config.toml
train_examples = 155796
translate = 0.12
targets = ["class", "order", "family", "species"]
mlp_ratio = 4
parallel_block = false
drop_path = 0.05
adamw_lr_other_params = 0.0013
Rows from block 7 of a small image classifier, named by matrix and row number. Rows with one number belong to one neuron. Each number is 500 + 25 x the weight over its row's rms, rounded and kept within 0 to 999. All counts start at 0. Numbers have three digits each. After the name is the row's rms in percent of the matrix's.
After each neuron's rows are labels from the 100 images, of 14976, where the neuron reaches its highest value: "top examples" is what is common among them. Only what is clearly more common there than usual is listed. The data: photos of plants, animals and fungi (iNaturalist). In brackets: how many of the 100.
# fc1: MLP up (model.blocks.7.mlp.fc1.weight, 512x128), inputs 86-127
# fc2: MLP down (model.blocks.7.mlp.fc2.weight, 128x512, transposed), outputs 86-127

fc1.125 087:525503522480519490500492470516509478522505450490477491497522517506523526463459479541500479532502514465479536544501517467527550
fc2.125 087:472497489523501485511507473534477500513500502465502510494473500480537489488514529443487499498480486543452505506487479505506521
top examples: phylum Tracheophyta (29); kingdom Plantae (29)

fc1.6 092:481508560505491515432472467555508533503512476513505502481490522476489485513492514478502480516492494479491561528501510503506502
fc2.6 098:464533480502497477529482522534527508447530435507528491515506471470490519487471516474522484492484548511538515508513500526509480
top examples: class Aves (88); order Anseriformes (37); family: Anatidae (37)

fc1.205 095:527493456519515510516519541499524516506492528517519472523508518534541471493451533443469467497458535477498507514525495497535481
fc2.205 091:498499500467499542491449509473480513492483497525480472479501542504486517477471503451550486521492500453451498502541501571517485
top examples: class Aves (86)

fc1.118 114:499470525515491503513462463549489475471539519547518484483497518519517494531489538524492459469500528527496477469479501456466492
fc2.118 116:490483516501527513487463506517532478563527492492466484466497515469523547514500481514509519501571499452459464531482490483458477
top examples: phylum Arthropoda (61); class Insecta (59)

fc1.10 110:503478483550488511489540472518538480537542490505468549493538496489483485495516478498475474521503523462587460566494497517486501
fc2.10 111:472505470539513487471464515552494465544515475487495488519533511494468539495538451508493481483519496552513539514528514501489519
top examples: order Coleoptera (25)

fc1.187 082:504490544463485498498502503483479501509476521523485511506518546457482467482489521528514499520499560482520570549515549470489517
fc2.187 086:501449462562506496493512520534550487468499486505480524474463489533523516495457517520490508482530521485508496508498529516469515
top examples: phylum Tracheophyta (25); kingdom Plantae (25)

fc1.30 102:534500505536493481535500492576503500509493497483488508519479500531503511577518503483465452479516502501485489502556531541499503
fc2.30 102:525470494474506473496477490489482498499545478507480490492503535507542453517506473488519515483553497515486525474516462506496453
top examples: phylum Tracheophyta (25); kingdom Plantae (25)

fc1.309 114:506500476576500495511462486564499484539496496520478479511473492475508468495478508546456491519512494487473484543486536487475482
fc2.309 105:514522487488484543513481519467503512490524501495492510463525480531490528499553501538432514456510522492508531491495512524484506
top examples: phylum Chordata (96); order Anseriformes (34); family: Anatidae (34)

fc1.29 119:504513483464508533501530501500536526488497486501467512498492528514504547504512484513454551497481515444491535525453530499503510
fc2.29 105:482558558511549527446511493475535484497509521455488474453511485482491494471468484509501490488487471475511523503519482456436472
top examples: class Aves (86)

fc1.499 106:485511494517489467511512486491478514449525530484503472483477523473544502458498519501474540546486528478521467493497502515508510
fc2.499 107:499538545509520505509481478486501474497466478502514511450512510518479522462469488499506538538502522513549512497469463530489511
top examples: phylum Chordata (93); class Aves (85); order Accipitriformes (41); family: Accipitridae (36)

fc1.487 105:529516517498478482463504514473513513504498535479447489562487459538501477515482545524473518521498484519452518490528525510525530
fc2.487 102:488542461525490503504569445538513499516427496496523476436473487474485523489529483499491500507489510471509469462475462535469476
top examples: phylum Tracheophyta (26); kingdom Plantae (26)

fc1.278 089:497462489510465527564517573476503502545539518487503472521487496508500497511482512485505490519479521472511525474514470487497519
fc2.278 094:513487517497488494514547500481493476467518483496525512507515471482449477539487503471470502501502502465550507476486494544520487
top examples: order Pelecaniformes (41); family: Ardeidae (36)

fc1.183 102:484480518496509508472517504488477501520468512512491504524514475528474472481499511456553512456511490513508491521512530463499533
fc2.183 100:473573486474491477479520497470515504514467533508478444521498506425507454513517470479501519480504513476510518494499511499469528
top examples: phylum Chordata (94); class Aves (91)

fc1.80 118:466454507498469489527463525544472501483514486546491473526516504528525476476506535479507482466473506517490437497515504515437522
fc2.80 116:512529475519484531443468492479529527445501470458519467495472539519522489519450491530488507480500529502479519510459492474540536
top examples: phylum Tracheophyta (28); kingdom Plantae (28)

fc1.345 102:531521505471537537477446529504518458495499496492499439501470537471504512519503504473508497506482533506502508549495518531492480
fc2.345 104:509499533528461442509510493515498465471538518424518555473496475522509486491512539471523537514471485499508454509512497546487512
top examples: order Anseriformes (33); family: Anatidae (33)

fc1.21 102:483498474461501466443523531451506496504516514513476446491487479521533469483487478516523509507441498510496445495510540442511459
fc2.21 106:501493479489459530466454482468508548518480503556503481543484476505529512533501518509515499496468501505505512475526474485498451
top examples: class Aves (84)

fc1.381 093:546514520518526528472484527495543502489522533515511501498511474507470533470516503512558500494519496523469482493471494523474480
fc2.381 102:480528463504504485491518487506541521510517535482546497515484467509498514467497511486489527517509529514528454502542492526482534
top examples: class Insecta (75); phylum Arthropoda (75); order Coleoptera (31); family: Coccinellidae (27)

fc1.510 086:504487520496516510470530486481483549467539550508513481478487480513501532533513500503514527493473535517508531510475484523435559
fc2.510 097:524461451521490462467498489474526504474491516498517538469471473438496492477520459483499453521515500498501511542539495506552501
top examples: phylum Tracheophyta (28); kingdom Plantae (28)

fc1.258 121:532497505499492473482533497521502552451500504498512519449477515494525530473499489513493484434453532466447481525500499481534511
fc2.258 104:526530507466482508503536460514494548518461522494470520473464531507519497500446516536474488481522489517461482536539488486480507
top examples: phylum Chordata (92); class Aves (90); order Charadriiformes (31)

fc1.209 094:539487516489492502481506494490519524495500531525525511489492488468488511514448491498507510516487471504528521479478523465495512
fc2.209 096:513510515507449493504449504509548506537525474501540488522541519495507549527504496458474532532467502505502498465497496479500463
top examples: phylum Tracheophyta (27); kingdom Plantae (27)

fc1.271 096:492493525486471508493489487545505506509506489509530514522534481500495528476488487491512499505478532540496443463533507511495514
fc2.271 101:484500488568498502489519509500517512505519472480538450517456499486469534489490516517516485514512515485503458505471474548544470
top examples: order Passeriformes (57)

fc1.245 100:454458453509524453519510504493495490495508501500491540522493481488495542535509496490482511531534501441523474497530505560483494
fc2.245 107:497490536517444531538479513482526512496510515514507452516518518495502479484509519519477509472518511497473554481485521471517521
top examples: phylum Tracheophyta (29); kingdom Plantae (29)

fc1.91 087:516492522526462474516505494486453568511513527482513492476427500492503504555503451495499512480480511514529487486475472494491486
fc2.91 100:496503462529483510562515459507437532511544518496494518496491532507520475502505484520526549505478504499521496476527471488490508
top examples: order Passeriformes (79); family: Parulidae (32)

fc1.45 109:474483501514508493488475503477485514497550522489475481451478510459548472496524508499510517468524474480519537500525536460499514
fc2.45 104:478486477571459504467542521510506511509559532481478494514528553509543500489527498483463480477536521510504519533502544502508522
top examples: phylum Chordata (97); class Aves (95); order Anseriformes (46); family: Anatidae (46)

fc1.191 090:539502502501465523489512454465515518503508483523478475476532519499515505489488486469487480514510531437530524472491474474481535
fc2.191 098:545545514500476497529500448537469476469479523462512501509487499497489512491466511483481539545554465534508478526484498514545463
top examples: class Aves (84)

fc1.221 100:501470511472442486494508450539505524481529523487522468510536507481501502489451489510529544500490507505441561543525520458508525
fc2.221 110:519535487515442521512551518509512501512456512532515490492529467496536523493499482506534515544512512482473514471505534498495487
top examples: class Insecta (61); phylum Arthropoda (61)

fc1.276 105:477538480524507472507496494466455493476512512512523488495520497487545525536513486451536472508498543497524533488501533501523486
fc2.276 094:467502464508518537503506557462523524514500477508513501503520485520507504536515514481466493485548439492475496515532490510490490
top examples: order Anseriformes (29); family: Anatidae (29)

fc1.393 123:517485480522497484511490502522509515530483504460470515500465473516479475498507512525528467479460521489510553531527504486483506
fc2.393 109:541486496517533491514461512572480487528513495514484498477478502501552481487531491484509528517513519514534495508451530489478460
top examples: phylum Arthropoda (71); class Insecta (67)

fc1.475 112:507495479517499515511522545469521463516522512488494525561494545490507455514515519464479500491510486488522497491493527482491517
fc2.475 118:499472466500564505467515518513502458524496503512505478486504514496479499495537504538429487467546457507516531501472509474455494
top examples: phylum Arthropoda (69); class Insecta (68); order Lepidoptera (42); class: Magnoliopsida (25)

fc1.143 106:546490486505483503505508477483539495497497529510528585516512461495489484511479465487495465478509488457480493513504490487500509
fc2.143 103:489527505494453479544531483518508505454488512511501459534495496511508530477510514422515464490499491482519489478511536491488464
top examples: class Insecta (64); phylum Arthropoda (64)

fc1.23 098:522512485492489499513475465482497506491535537484516474514464559515484473535451488476487487507492510471513508461488477464527516
fc2.23 092:527480485521503533518509511507490572489481516525487493532487547478512537519468474465515530523500543484493480552502501486495465
top examples: order Passeriformes (57)

fc1.77 094:478473535512483498537495484440526486496456521512512494467526492468494473478499480533498521504473522467519555484544507488510514
fc2.77 101:513497461521480511500524501497489481491485511501518487480483525502516556497514500507495532504525473524486491484503487487477499
top examples: class Aves (85)

fc1.334 100:463500557517554458489524485524512507506507513531485493503497487565488473543523450481483487540487498506503526536476530502539480
fc2.334 106:460495534508534470484512523472538515470530493520463532500511520531517506530509482486491484503487503499484468508513494489546527
top examples: order Lepidoptera (32)

fc1.165 109:495475499468528430480525488508526496530502497518488503502534498502493524485502487497494546457535510455505438486502507532511480
fc2.165 111:533451473485527497492495493527459506507547485446517462519536466563533464506513512528504543505548468532479522525508508517513478
top examples: phylum Tracheophyta (28); kingdom Plantae (28)

fc1.228 097:510491517520479491527507499477492512504522512466501459501486490479478517483520552475516516444478505503505512455477521523529503
fc2.228 096:506504477476536514460485518498495499487479541497519484526489496500516480495505501509511506522519505535481505511457521533531515
top examples: phylum Arthropoda (73); class Insecta (72)

fc1.494 097:522496472499508465479489496468482494501542514486486530522492534447526513462496467506540510473471527496470534523496499563495475
fc2.494 093:494429477496517503456541509532519503493494472498532521537501486486527543471486521510520537462518457512457473500503456478504513
top examples: order Passeriformes (52)

fc1.240 110:516460515507505517533499491469512520517498528505497498485500507496530494536471544489466505482487458499467456520495461518529427
fc2.240 106:502530460501554530457527464464477469487466472481503514511503511466471511481535498530559482474478544518472519492524506545485502
top examples: kingdom Plantae (43); phylum Tracheophyta (43); class Magnoliopsida (36)

fc1.273 101:528448480501487495479468459548475522479502507507468503541508485485498495487496557503462482502543478470482541536492527547458497
fc2.273 103:456483495484508491524463528529499488484561498479515431508504504464529477482502508505464434478458496475527498534493504518438506
top examples: order Anseriformes (29); family: Anatidae (29)

fc1.426 101:484523506490535481521531473479525466508528477522441537507481479530524494508487516499484520544498501497502550504518471486502486
fc2.426 105:509482521516515550497498506497509507496421500464456462486485474500494489466488500508467457539461497524523519491523528504500512
top examples: order Passeriformes (54)

fc1.66 108:455518495492514471457533540484525501528515520542492490519523477492514492481491505488513490500468568536492489492511490466513490
fc2.66 103:467522472476458542483472501514490536537512541463519502494474482487490492541518479465500484495526477468524510551506516515506498
top examples: phylum Chordata (96); class Aves (94); order Anseriformes (36); family: Anatidae (36)

fc1.223 094:483553475514527499470475508514496503496493547455486512492522539506480480515486495481554499519499499525502463516450505526472514
fc2.223 093:512507507492481517518468495467488478515521548463543489488530498503514479527551481457511473498480495527479510550480504488510503
top examples: order Anseriformes (25); family: Anatidae (25)

fc1.111 111:496478465476489503509509519541512471491472491502538529496497469519494541525504496490504527511440518468521517522518502476494515
fc2.111 118:522533480467546510516510519494513511477524480542520543518506494514500505512488528504510480516512520474520461478487492493511488
top examples: order Charadriiformes (26)

fc1.128 111:522532472504474522501513538482558527487496492517476501499490507485505501519504520446507481481481493496517535466456551482480495
fc2.128 109:526485510468518504469474477522451503558523470499492494539549486514511457507492486520483497495502482494492521509449505509550505
top examples: phylum Arthropoda (61); class Insecta (59)

fc1.418 095:508486511470494477498497497492482462480538527487460489484517492464498487480508502484492502508458540531524471529509486525511452
fc2.418 094:512493438501557519508462502504549494483505507510536528516526519475515492499492506507509465501445462485472468503491532456441511
top examples: order Lepidoptera (32)

fc1.89 109:490471509515501495527522492483495482504515489508491474485481513486512480515446517527522506563489517501472480547531470511467481
fc2.89 100:483532507494504522493533485478526467476440527540505474503532500517462535487528471495521528541521480493491505558500474478474531
top examples: order Passeriformes (58)

fc1.78 098:520463509473501460502519477553526506481467496464478518445514507491493472481476483502521524491522495491496506457484537549513521
fc2.78 103:541493489516501461503483489492482479511529508510531520511490516506510473522538507484492490462538483506507528451536521436471517
top examples: phylum Tracheophyta (29); kingdom Plantae (29); class Magnoliopsida (26)

fc1.151 088:496502560549491438487499514484544510493496507564487485494514482504508488436481481508477491518475497493465487484486501478533501
fc2.151 104:465512496478489529513521501504501501471503553484521508474470497495542529508511473533425505538480541498521476509512502474500480
top examples: order Odonata (38)

fc1.385 101:465468513501524528510549545473506495473504507490508457524472511519505493494498508457476445485492503430537476512507508454512519
fc2.385 108:508489477480522499494511527484497480480523545486510511531468539495514481526450483449528477518494485483456458499476501538504518
top examples: kingdom Plantae (27); class Magnoliopsida (26)

fc1.506 112:491475521536540525532482544506448519486538490502502516479512490541481486451477481432487507526501529486498450486506482517467493
fc2.506 109:484473501496485485524501484475478512452503512561513488540510481501492537507476532518502484513482472505521502500495555491508491
top examples: kingdom Plantae (43); phylum Tracheophyta (43); class Magnoliopsida (30)

fc1.457 105:482499538479512488469489519528490487478517537533491503516507470493548464493469482471480511470497513480483475496489489509527511
fc2.457 107:485509507461477514497530508553503473496531510474488499503501467560500484478507509486553476483521498458495468532484497501515527
top examples: phylum Arthropoda (68); class Insecta (65)

fc1.386 092:531523519525513498532455449507510494499532511491513451504498520476498499512481476482550478458516487522496465508503498507495504
fc2.386 089:534551457479502490495521485496520530509538464498485486456482442520462518531550497517546454503518482477525500522516512493513514
top examples: phylum Tracheophyta (26); kingdom Plantae (26)

fc1.222 091:473495495486536528484521489435488489508536510518491521493516524515504489498468451473570520487472493520520498561496473476501507
fc2.222 091:511506471492477529497515495553526523547515523536543478498526515517533489501496509499509486508497463526512529519542494498498491
top examples: order Lepidoptera (31)

fc1.420 110:459485505506504494532465497494476528499522513488524501539473481538494536507457514492481509485478457458527493508502520454505502
fc2.420 113:485516508540507456486457532505459523503521506529543464484545488546464549520553491490486479496495505492523480497494481508539510
top examples: order Passeriformes (54)

fc1.362 100:539467501531458509507513399470515503514542510486524480496505542510504490530462493548476473537513496492524483551504518478507482
fc2.362 087:493483500538522494459480438504530503492513500499433499470523517520551495510504477499499507542548505448509509506527521506454501
top examples: order Anseriformes (27); family: Anatidae (27)

fc1.199 125:489484504517467508513504496502472468490521524491465503536484511439513469536523499517510533526501517511484470509493494494500508
fc2.199 106:491500473454489504450481522479442510532478499477530510535539508558468462490500498491456529478500513512477501545495498482527501
top examples: phylum Tracheophyta (36); kingdom Plantae (36)

fc1.507 085:528471543491498467505529469499539510495513502492460484479519493497491550485529518491527458509463513549533519504491476503509499
fc2.507 093:525480539505501528517492493478509486492562522478523524570503526493526495523470508516508487509547544492503500496498517530461474
top examples: kingdom Plantae (44); phylum Tracheophyta (44); class Magnoliopsida (37)

fc1.489 101:503497473490469509499522520535513522470481507519513505477482479515516509490576480498506482531452453523511523534521492495460498
fc2.489 102:515495503509514490512493528465516500470492493500471508493469521507501510512509535486497476443464515505500470492515525486528525
top examples: kingdom Plantae (38); phylum Tracheophyta (38); class Magnoliopsida (28)

fc1.15 093:511526495507485520516501508530537493431508483447507500549515491475499523502531525469472492524486491477493502502489522534491508
fc2.15 105:516512517522511479513501512476469535532518494478506473490490496496476489475490511489503528516514475524478506493510515490471476
top examples: class Aves (96); phylum Chordata (96); order Anseriformes (31); family: Anatidae (31)

fc1.195 104:491516533529533502505536507538519521520506512519539503518522492499561514502475532501549499442488483494556508479525479499520500
fc2.195 095:498484507507515478504527516483548449506485526529495496531472475514545514514541476536552461536494483452498509450480492474558489
top examples: order Charadriiformes (28)

fc1.377 099:447452453497515492533464506527504494484511504478508494480491481536476481508452491520494502470500529439497485494510482550541489
fc2.377 096:478490502522506456533518468527473521518472495476470492492512489488499501483528510485520474483461452537499539556531506504511515
top examples: phylum Arthropoda (71); class Insecta (69); order Hymenoptera (29)

fc1.148 096:533540420495492490528556491496459492438519558545511492533522489510514509478518476476517482506467495470483521490483518466539502
fc2.148 110:489513507557472484511490497525518557493534471539513545535535541494530481544518477456481478518513486486468515490444482453483464
top examples: phylum Arthropoda (62); class Insecta (60)

fc1.178 103:490471491508498511511502493578504512521468531514509482522488512512439519513483493514513504489447487500471516527485522487525509
fc2.178 102:527477532545457507510475483516522523486476469503494540492489506537495461489513512492507460476523526505511534492508527517503482
top examples: order Passeriformes (54)

fc1.312 108:474512513533488510515493528537517500510521539502558486494508519463511497477448478525514520469469464465486510480512482508467484
fc2.312 102:492532448523457526505495523507503499472531414503479551474525510525528485529527536439501479529516515532497490541467496492548486
top examples: class Magnoliopsida (27); phylum Tracheophyta (27); kingdom Plantae (27)

fc1.496 092:474492517523490507517430520493556528498515514530456475477503484475529516474510462493509474522509526522498512523500520511460510
fc2.496 085:514502507511523534490490514482522508491513491481490509470518511509479489466492552525487480503486491482507466454528493492465516
top examples: class Aves (85)