config = dict(
    model='image classifier',
    image_size=32,
    rotation_deg=5,
    arch='mlp_mixer',
    norm_position='pre',
    hidden_act='gelu',
    parallel_block=False,
    width=128,
    mixing='mixup',
    eps=1e-08,
    adamw_lr_other_params=0.0013,
    lr_schedule='step',
    adamw_weight_decay_other_params=0.01,
)
Rows from block 3 of a small image classifier, named by matrix and row number. Rows with one number belong to one neuron. Each number is 128 + 24 x the weight over its row's rms, rounded and kept within 0 to 255. All counts start at 0. After the name is the row's rms in percent of the matrix's.
After each neuron's rows are labels from the 100 images, of 14976, where the neuron reaches its highest value: "colour at peak" is the nearest of a few named colours to the mean colour under the peak. Only what is clearly more common there than usual is listed. The data: photos of plants, animals and fungi (iNaturalist).
# fc1: MLP up (model.blocks.3.mlp.fc1.weight, 512x128), inputs 64-127
# fc2: MLP down (model.blocks.3.mlp.fc2.weight, 128x512, transposed), outputs 64-127

fc1.352 108 [ 93 112 136 109 129  86 147 132 149 145 117  89 140 142 134 175 146 108 142 102 140 140 184 120 125 113 116 134 110 152 141 118  90  80 124 125 124 119 113 114  73 155  81 176 136  99 137 110 160 100 123  89 119 143 111 129 148 153 119 159 104 142 127 108]
fc2.352 106 [103 115 162 135 121 164 127 133 128 187 143 170 132  98 107 122 120 152 131  79 124 135 130 151 143 123 156 163 140 102 140 127 143 150 148 106  89  94 126  95 113 105 155  87 136 144 140 132 119 140 151 148 146 125 121 114 110 142 173 110  90 131 125 155]
colour at peak: green

fc1.220 100 [100 178 115  82 126 168 151 119 138 125 109 139 125 118 107 124  78 103 118 121 104 143 160 146  76 107 124 139  94 145 123 139 148 116 142 186 181 127 136 147 103 153 141  84 128 102 114 130 141 132  96 138 147 108 106 124 139 155 135 114 153 116  97 145]
fc2.220 099 [153 142 121 141 136 128 109 104 133 114 170 138 107 148 155 103 135 140 100 155  96  97 141 162 104 131 152 119 136 164 101 111 126 146 116 110 158 107 141 152 147 132 122 100 183  78  94  96 117 131 170 103 124 107 126 101 129 157 137 122 124 125  92 112]
colour at peak: pink

fc1.83 100 [132 115 123 138 130 113 143 142 125 140 155 163 129 151 199 124 106 136  82 136 126 115  90 151  86 158 141 139 116 160  76 110 101 121 108 113 157  92 186 127 111 143  92 123 152 143 106  49 111 149 116  93 104 139 110  94 147  79 162 109  80 151 114 135]
fc2.83 105 [134 173 146  80 130 126 138 126 121 103 128 104  91 124  77 142 137 102 144 122 109 128 147 102 119 130 134 140 155 127 128 118 168 152 122 148 136 158  96 124  84 131 117 121 149 118 154 151 108 100 141 124 117 142 176 166 142 160 139 136 116 109 161 129]
colour at peak: brown

fc1.310 104 [142 145 130 146 136  99 138 118 173 124 194 138 103 119 131 107 162  95 178 153 133 137  99 144 113 141  66 149 164 153 109 141 125 103 112 151 154 124 153 109 109 159 159 105 163 123 142 139  74 101  93 118  66 141 131 113  82 113 110  88 136 138 159 112]
fc2.310 111 [136 150 119 115 136  89  85 130 117 162 109 103 130 171 136 106 107 119 113 153 122 152 122 126 139 119 144 144 122 126 140 109 178  84 136 148 129 162 125 127 109 150 122 125  99 138 135 104 123 164 166 164 120 152  93 186  94 115 168 131 130 140 140 120]
colour at peak: brown

fc1.44 081 [144 119  95 151 141 139 153 126 112  78 123 128 139  99  70 134 136 147 102 133 139 126 162 116  98 122 133 108 146 114 141 115 156 101 147 124 168  84 134 100 127 108 133  99 140 134 130 128 114 131 138 163 104 123 130 158 101  85 143  99 112  98 133 115]
fc2.44 088 [112 110  78  97 106 122 105 162 150 127 131 144  92 132 119 115 105 114 163 126 149 121 149 125  94 110 156 194 124 154 142 126 162 170 113 156 101 136 100 151 108  99  86 136 157 147  83 122  96 182 125 142 161 131 129 152  91 127  77 108 133  82 143 114]
colour at peak: pink

fc1.333 100 [158 156 164 132 124 123 105 136 144 145 164 132 142 135 125 139 113 147  98 119 119 122 125  97 136 131 129 178 163 149  81 140 126 158 146 186  80 164 166 107 142 120 113 128 117 128 137  83 139 169 147 133 166 137 154 131 122 131 138 140  99  97 143 180]
fc2.333 093 [138 115 114 129 132  67 114 162 138 128 122 169 115 102 129 127 178 128 108 137 134 181 162 148 131  92 135 153 106  90 111 137 137 127 178 120 165 103 120 127 140 166 147 117 113  66 100 135 123 149 132 127 107 133 140 143 126 141 125 128 115 118  90 126]
colour at peak: white

fc1.453 120 [154 104 119  70 106  84 133 150 113 124 178 117 159 145 146 156 152  96 150 135 140 143 134 127 116 128 122 138 153 162 108 136  87 166 102 106 121 142 111 120 112 129 124 166 155 107 108 114 122 139 168 146 115 119 163 137 139 156 143 114 111 151 143 141]
fc2.453 123 [133 179 124 165 152 140 124 125 118 127 119 156 129 129 141 119 118 100 128 102 105 156  95  86  77 151 159 156 137 122 194  89 123 169  69 106 120 132 102 105 157 155 153 141 108 118 143  87 174  76 151 137 107 118 104 112 114 122 130 129 186 127 104 143]
colour at peak: white

fc1.299 100 [119 115 127 121 131 133 106 109 130 125 174 161 131 130 128 132 101 134 164  89 125 124 155 158 115 123 152 152 177 117 185 122 133 134 142 152 144 114 138 144 120 135  85 109 160 125 135 169 133 151 127 168 121 157 162 131 140 111 130 130 138 101 141 163]
fc2.299 113 [ 58 110 113 155 141 112 142 170 148 135 142 109 100 143 108 100 164 121 151 153 103 151 102 116 114 126 112 112 111 145 102 117  88 147 139 118  91 123 144 125  82 174 124 142 101 184 103 105  89 145 161 113 124 159 103 122  90 150 137 124 115 125 130 106]
colour at peak: pink

fc1.469 106 [165 140  85  93 155 115 115 162 112 105 121  95 140 107 105 136 144 137 122 107 140 138 156 131 106 164 112 134 153 110 118 169 126 103 145 167  81 100 120 103  73  83 152 172 147 126 166 114  91 134 126  86 110 154 145 148 120 124 109 107 146 143 141 137]
fc2.469 096 [127 110 123  84 122 144 149 137 141 109  86 150 144 100 123 103 111 108 139 103  65 115 132 129 145  79 156  72 119 107 104 132 129  87 137 128  85 150 124 118 120 128 165 160 128 138 142 146 135 114 135 151 135 104 130 118 147  96 117 123  80  94 110 124]
colour at peak: pink

fc1.327 085 [122 136 113 133 128 143 138 159 146 130 143 146 111 134 142 131  94 127 142 142 147 145 132 128 116 121 123 142 105 110 117 158 132 150 120 158 147  96 141 101 139 138 166 137 149  80 105 136 172 157 113 177 133 122 121 105  99 125 152 168  46 143 128 146]
fc2.327 088 [111 184 132 106  92  69 119 136 129 145 148 108 126 165  88 132 139 138 158 106 140 129  90 122 126 133 149  90 121 170 157 141 158 155 145 138  80 109 143 184 116 147 140 137 103 171 126 107 144 157 121 201 173 119 115 140 103 121 133 119 146 136 126 144]
colour at peak: pink

fc1.21 104 [103 109 123  86 136 147 136 123 154  97 123 138 138 107 135 168 152 128 108 157  87 141 147  98 133 112 180 150  99 146  99 127 142 142 101 153 182 132 113 137 130 104 101 114 123 117 112 159 145  94 141 167 112 117 111 106 111 128 144 154  31 105 122 133]
fc2.21 092 [113 125  96  72 121 128 138 115  94 111 180  96 124 117 132 188 181 152 146 112 132 140 126 127 120 136 124 103 115 122 136 163 120 117 139 145 162 103 119 135 165  84 110 137  86 132 116 103 147 107 130 100 139 108 131  90 199  75  81 152 138 116 166 114]
colour at peak: brown

fc1.343 104 [102  81 138 118 119  93 151 115 103 158 141 128 114 116 124 123 119 133 117 114 147 152 142 117 115 154 143 141  86 112 109 109 153 121 113 115  90 109 154 151 110 162 141 120 142 110 138 104 167 141 137 132  86 137 146 103 129 123 144 142 141 153 163 124]
fc2.343 087 [122 117 145 123 157 135 118  92 140 144 140 136 167 132 139 137 120 120 155 118 154 142 119 124 183 132 116 165 134 124 142  91 137 144 118  89 146 128  96 116 120 132 146 169 140 127 113 170 153 107  96 140 143 128 128  98 125 112 121 151 134 131  87 117]
colour at peak: grey

fc1.80 112 [201 156 118 157  96  82 101 119 121 101 109 107 129 120 136 115 128 124 103 162 149 139 161 110 128 119 180 147 128 121 127 118 142 162 121  90 173 144 141 114  78 175 150 117 130 117 107 137 112  52 133 121 132 140 164  80 140 135 104 133 144 106 108 158]
fc2.80 109 [123 114 115 116 141 162  94 115 127 161 119 112 107 152 116 137 131 124 114  77 167 166 153 123 128 120 139 164 173 152 116 157  93 121 150 145 128  75 131 113  82 144 164 103 166 165 175 107 113 141 132 139  98 142  75 141 146 156 150  88 118 185 135 135]
colour at peak: grey

fc1.461 107 [ 85 131 131 127 124 130 145 120 120 120 106 102 134 173 119 132  96 131 132 174 112 120 114 134 150 100 171 177  89 131 136 144 103 113  96 145 174 141 153 148 128 145 122 142 152 128  80 141 104 130 150  68 137 112 130 175 105  89 180 132 140  94 119 117]
fc2.461 103 [179 118  93 121 124  90 107 130 173 157 148 114 170  80 144 128 101  90 140 154 112  82 111 160 146 162 109 161 124 121 146 167 202 141 140 120 155 121 112 121  95 124 122 141 124 159 131 169 123 142 131  84 151 159 138 125 103 110 136 144 136 152 130  88]
colour at peak: brown

fc1.105 099 [136 138 151 139 116 116 167 115 109 103 161 131 135 146 109 116 160 141 123 133 122 103 141 104 144 153 134 120 131 140 105  89 133  99 122 171 103 125 153 141 111 171 130 158 129 111 157  78 112 140 131 111  99 142 180 196 103 129 132 106 104 117  98 132]
fc2.105 105 [ 93 105 129 129 108  74 132  75 140 165 116 136 147 115 137 126 122  98 136 101 139 131 119  99 186 130 133 108 109 123  97 138 127 112 148 112 133 147  70 108 120 137 136 151 104  70  98 100  93 147 107 137 162 179 156 126 121 136 128 101 133 170 142 112]
colour at peak: brown

fc1.473 083 [130 115 158 133  85  89 168 117 137 109 119 179 108 188 129 117 130 148 110 102 126 114  77 127 136 132 135 126 127 101 177 149 166 129 150 180 150 135 120 147 125 131  97 151 113 125 151  87 141 119 102 126  75 136 109 136 123 120 130 158 139 135 126 132]
fc2.473 088 [ 92 135  87 108 135 112 146 132  90 118  92 103 175 137 130  99 157 152 139 125  92 119 124 129 168 144 106  90  97 141 117 122 125 119 149 183 107 107  89 138 129 152 128 109 128 139 138 143 163 157 137 113 134 118 102 102 159 148 146 149 165 113 124 110]
colour at peak: orange

fc1.481 074 [ 99  68 157 161 122 124 164 144 159 141 122 111 168 130 129 138 176 139 102 138 136 134  90 151 166 128 142 147 138 165 148 173 119 164 121 189 151 104 128 141 111  99 119 109 151 105 111 102 142 103 105 159 130 138 106 110 145 152 131 148 129 104 146 141]
fc2.481 094 [142 133 126  94 155 143 145 108 102 127 130  81 126 126 143 132  85  90 135 123 130 131 139 148 129 147 148 112 156 187 129 117 118 168 132 104 142 131 116  81 114  77 162 168 140 150 171 128 113 117  89  90 120 157  98 125 107 163 135 155 167 116 175 123]
colour at peak: white

fc1.110 114 [137 126 124 109 110 121 141 109 103  95 105 108 156 120  92 135 101 141 102 136 110 105 125 153 105 118 143 157 144  81 144 150 138 130 124 122 149 137 170 106 140  84 127 139 130 179 102 148 144 140 177 107 136 139 167 137 114 134  93 112 155 127 144 114]
fc2.110 109 [120 154 138 124 165 136 151 130 133 142 126 161 128 169 156  98 100 138 103 165 118 122 114 147 109 142 112 157  96 139 147 146 159 143 170 146 109  82 127 136  97 110 145 123 106 143 114 159 122 118 145 164 124 103 125 130 116  97 119 134 134 146  56 138]
colour at peak: brown

fc1.53 082 [134 107 116 110  89 156 166 135  87 150 149 110 119 108 134 164 119 161 156  87 100  89 135 102 136 152 148  91 105 152 103 142 152 155 102 132 123 107 141 107 135 143  82 147 127 122 127 117 163 134 111 124 128 161 124 115 134 141 113 161  96 123 129 110]
fc2.53 100 [123  97 145 134 119  80 132 115 125 127 160 177  96  94 133 141 153 126 152 141 142 131 126 138 129 132 103 126 106  99 139 102 118 168 169 116 133 185 113 165 118 135 147  93 127 141 132 145 125 165 119 191 173 142 120 104 133 146 106 105 167 150 159 125]
colour at peak: brown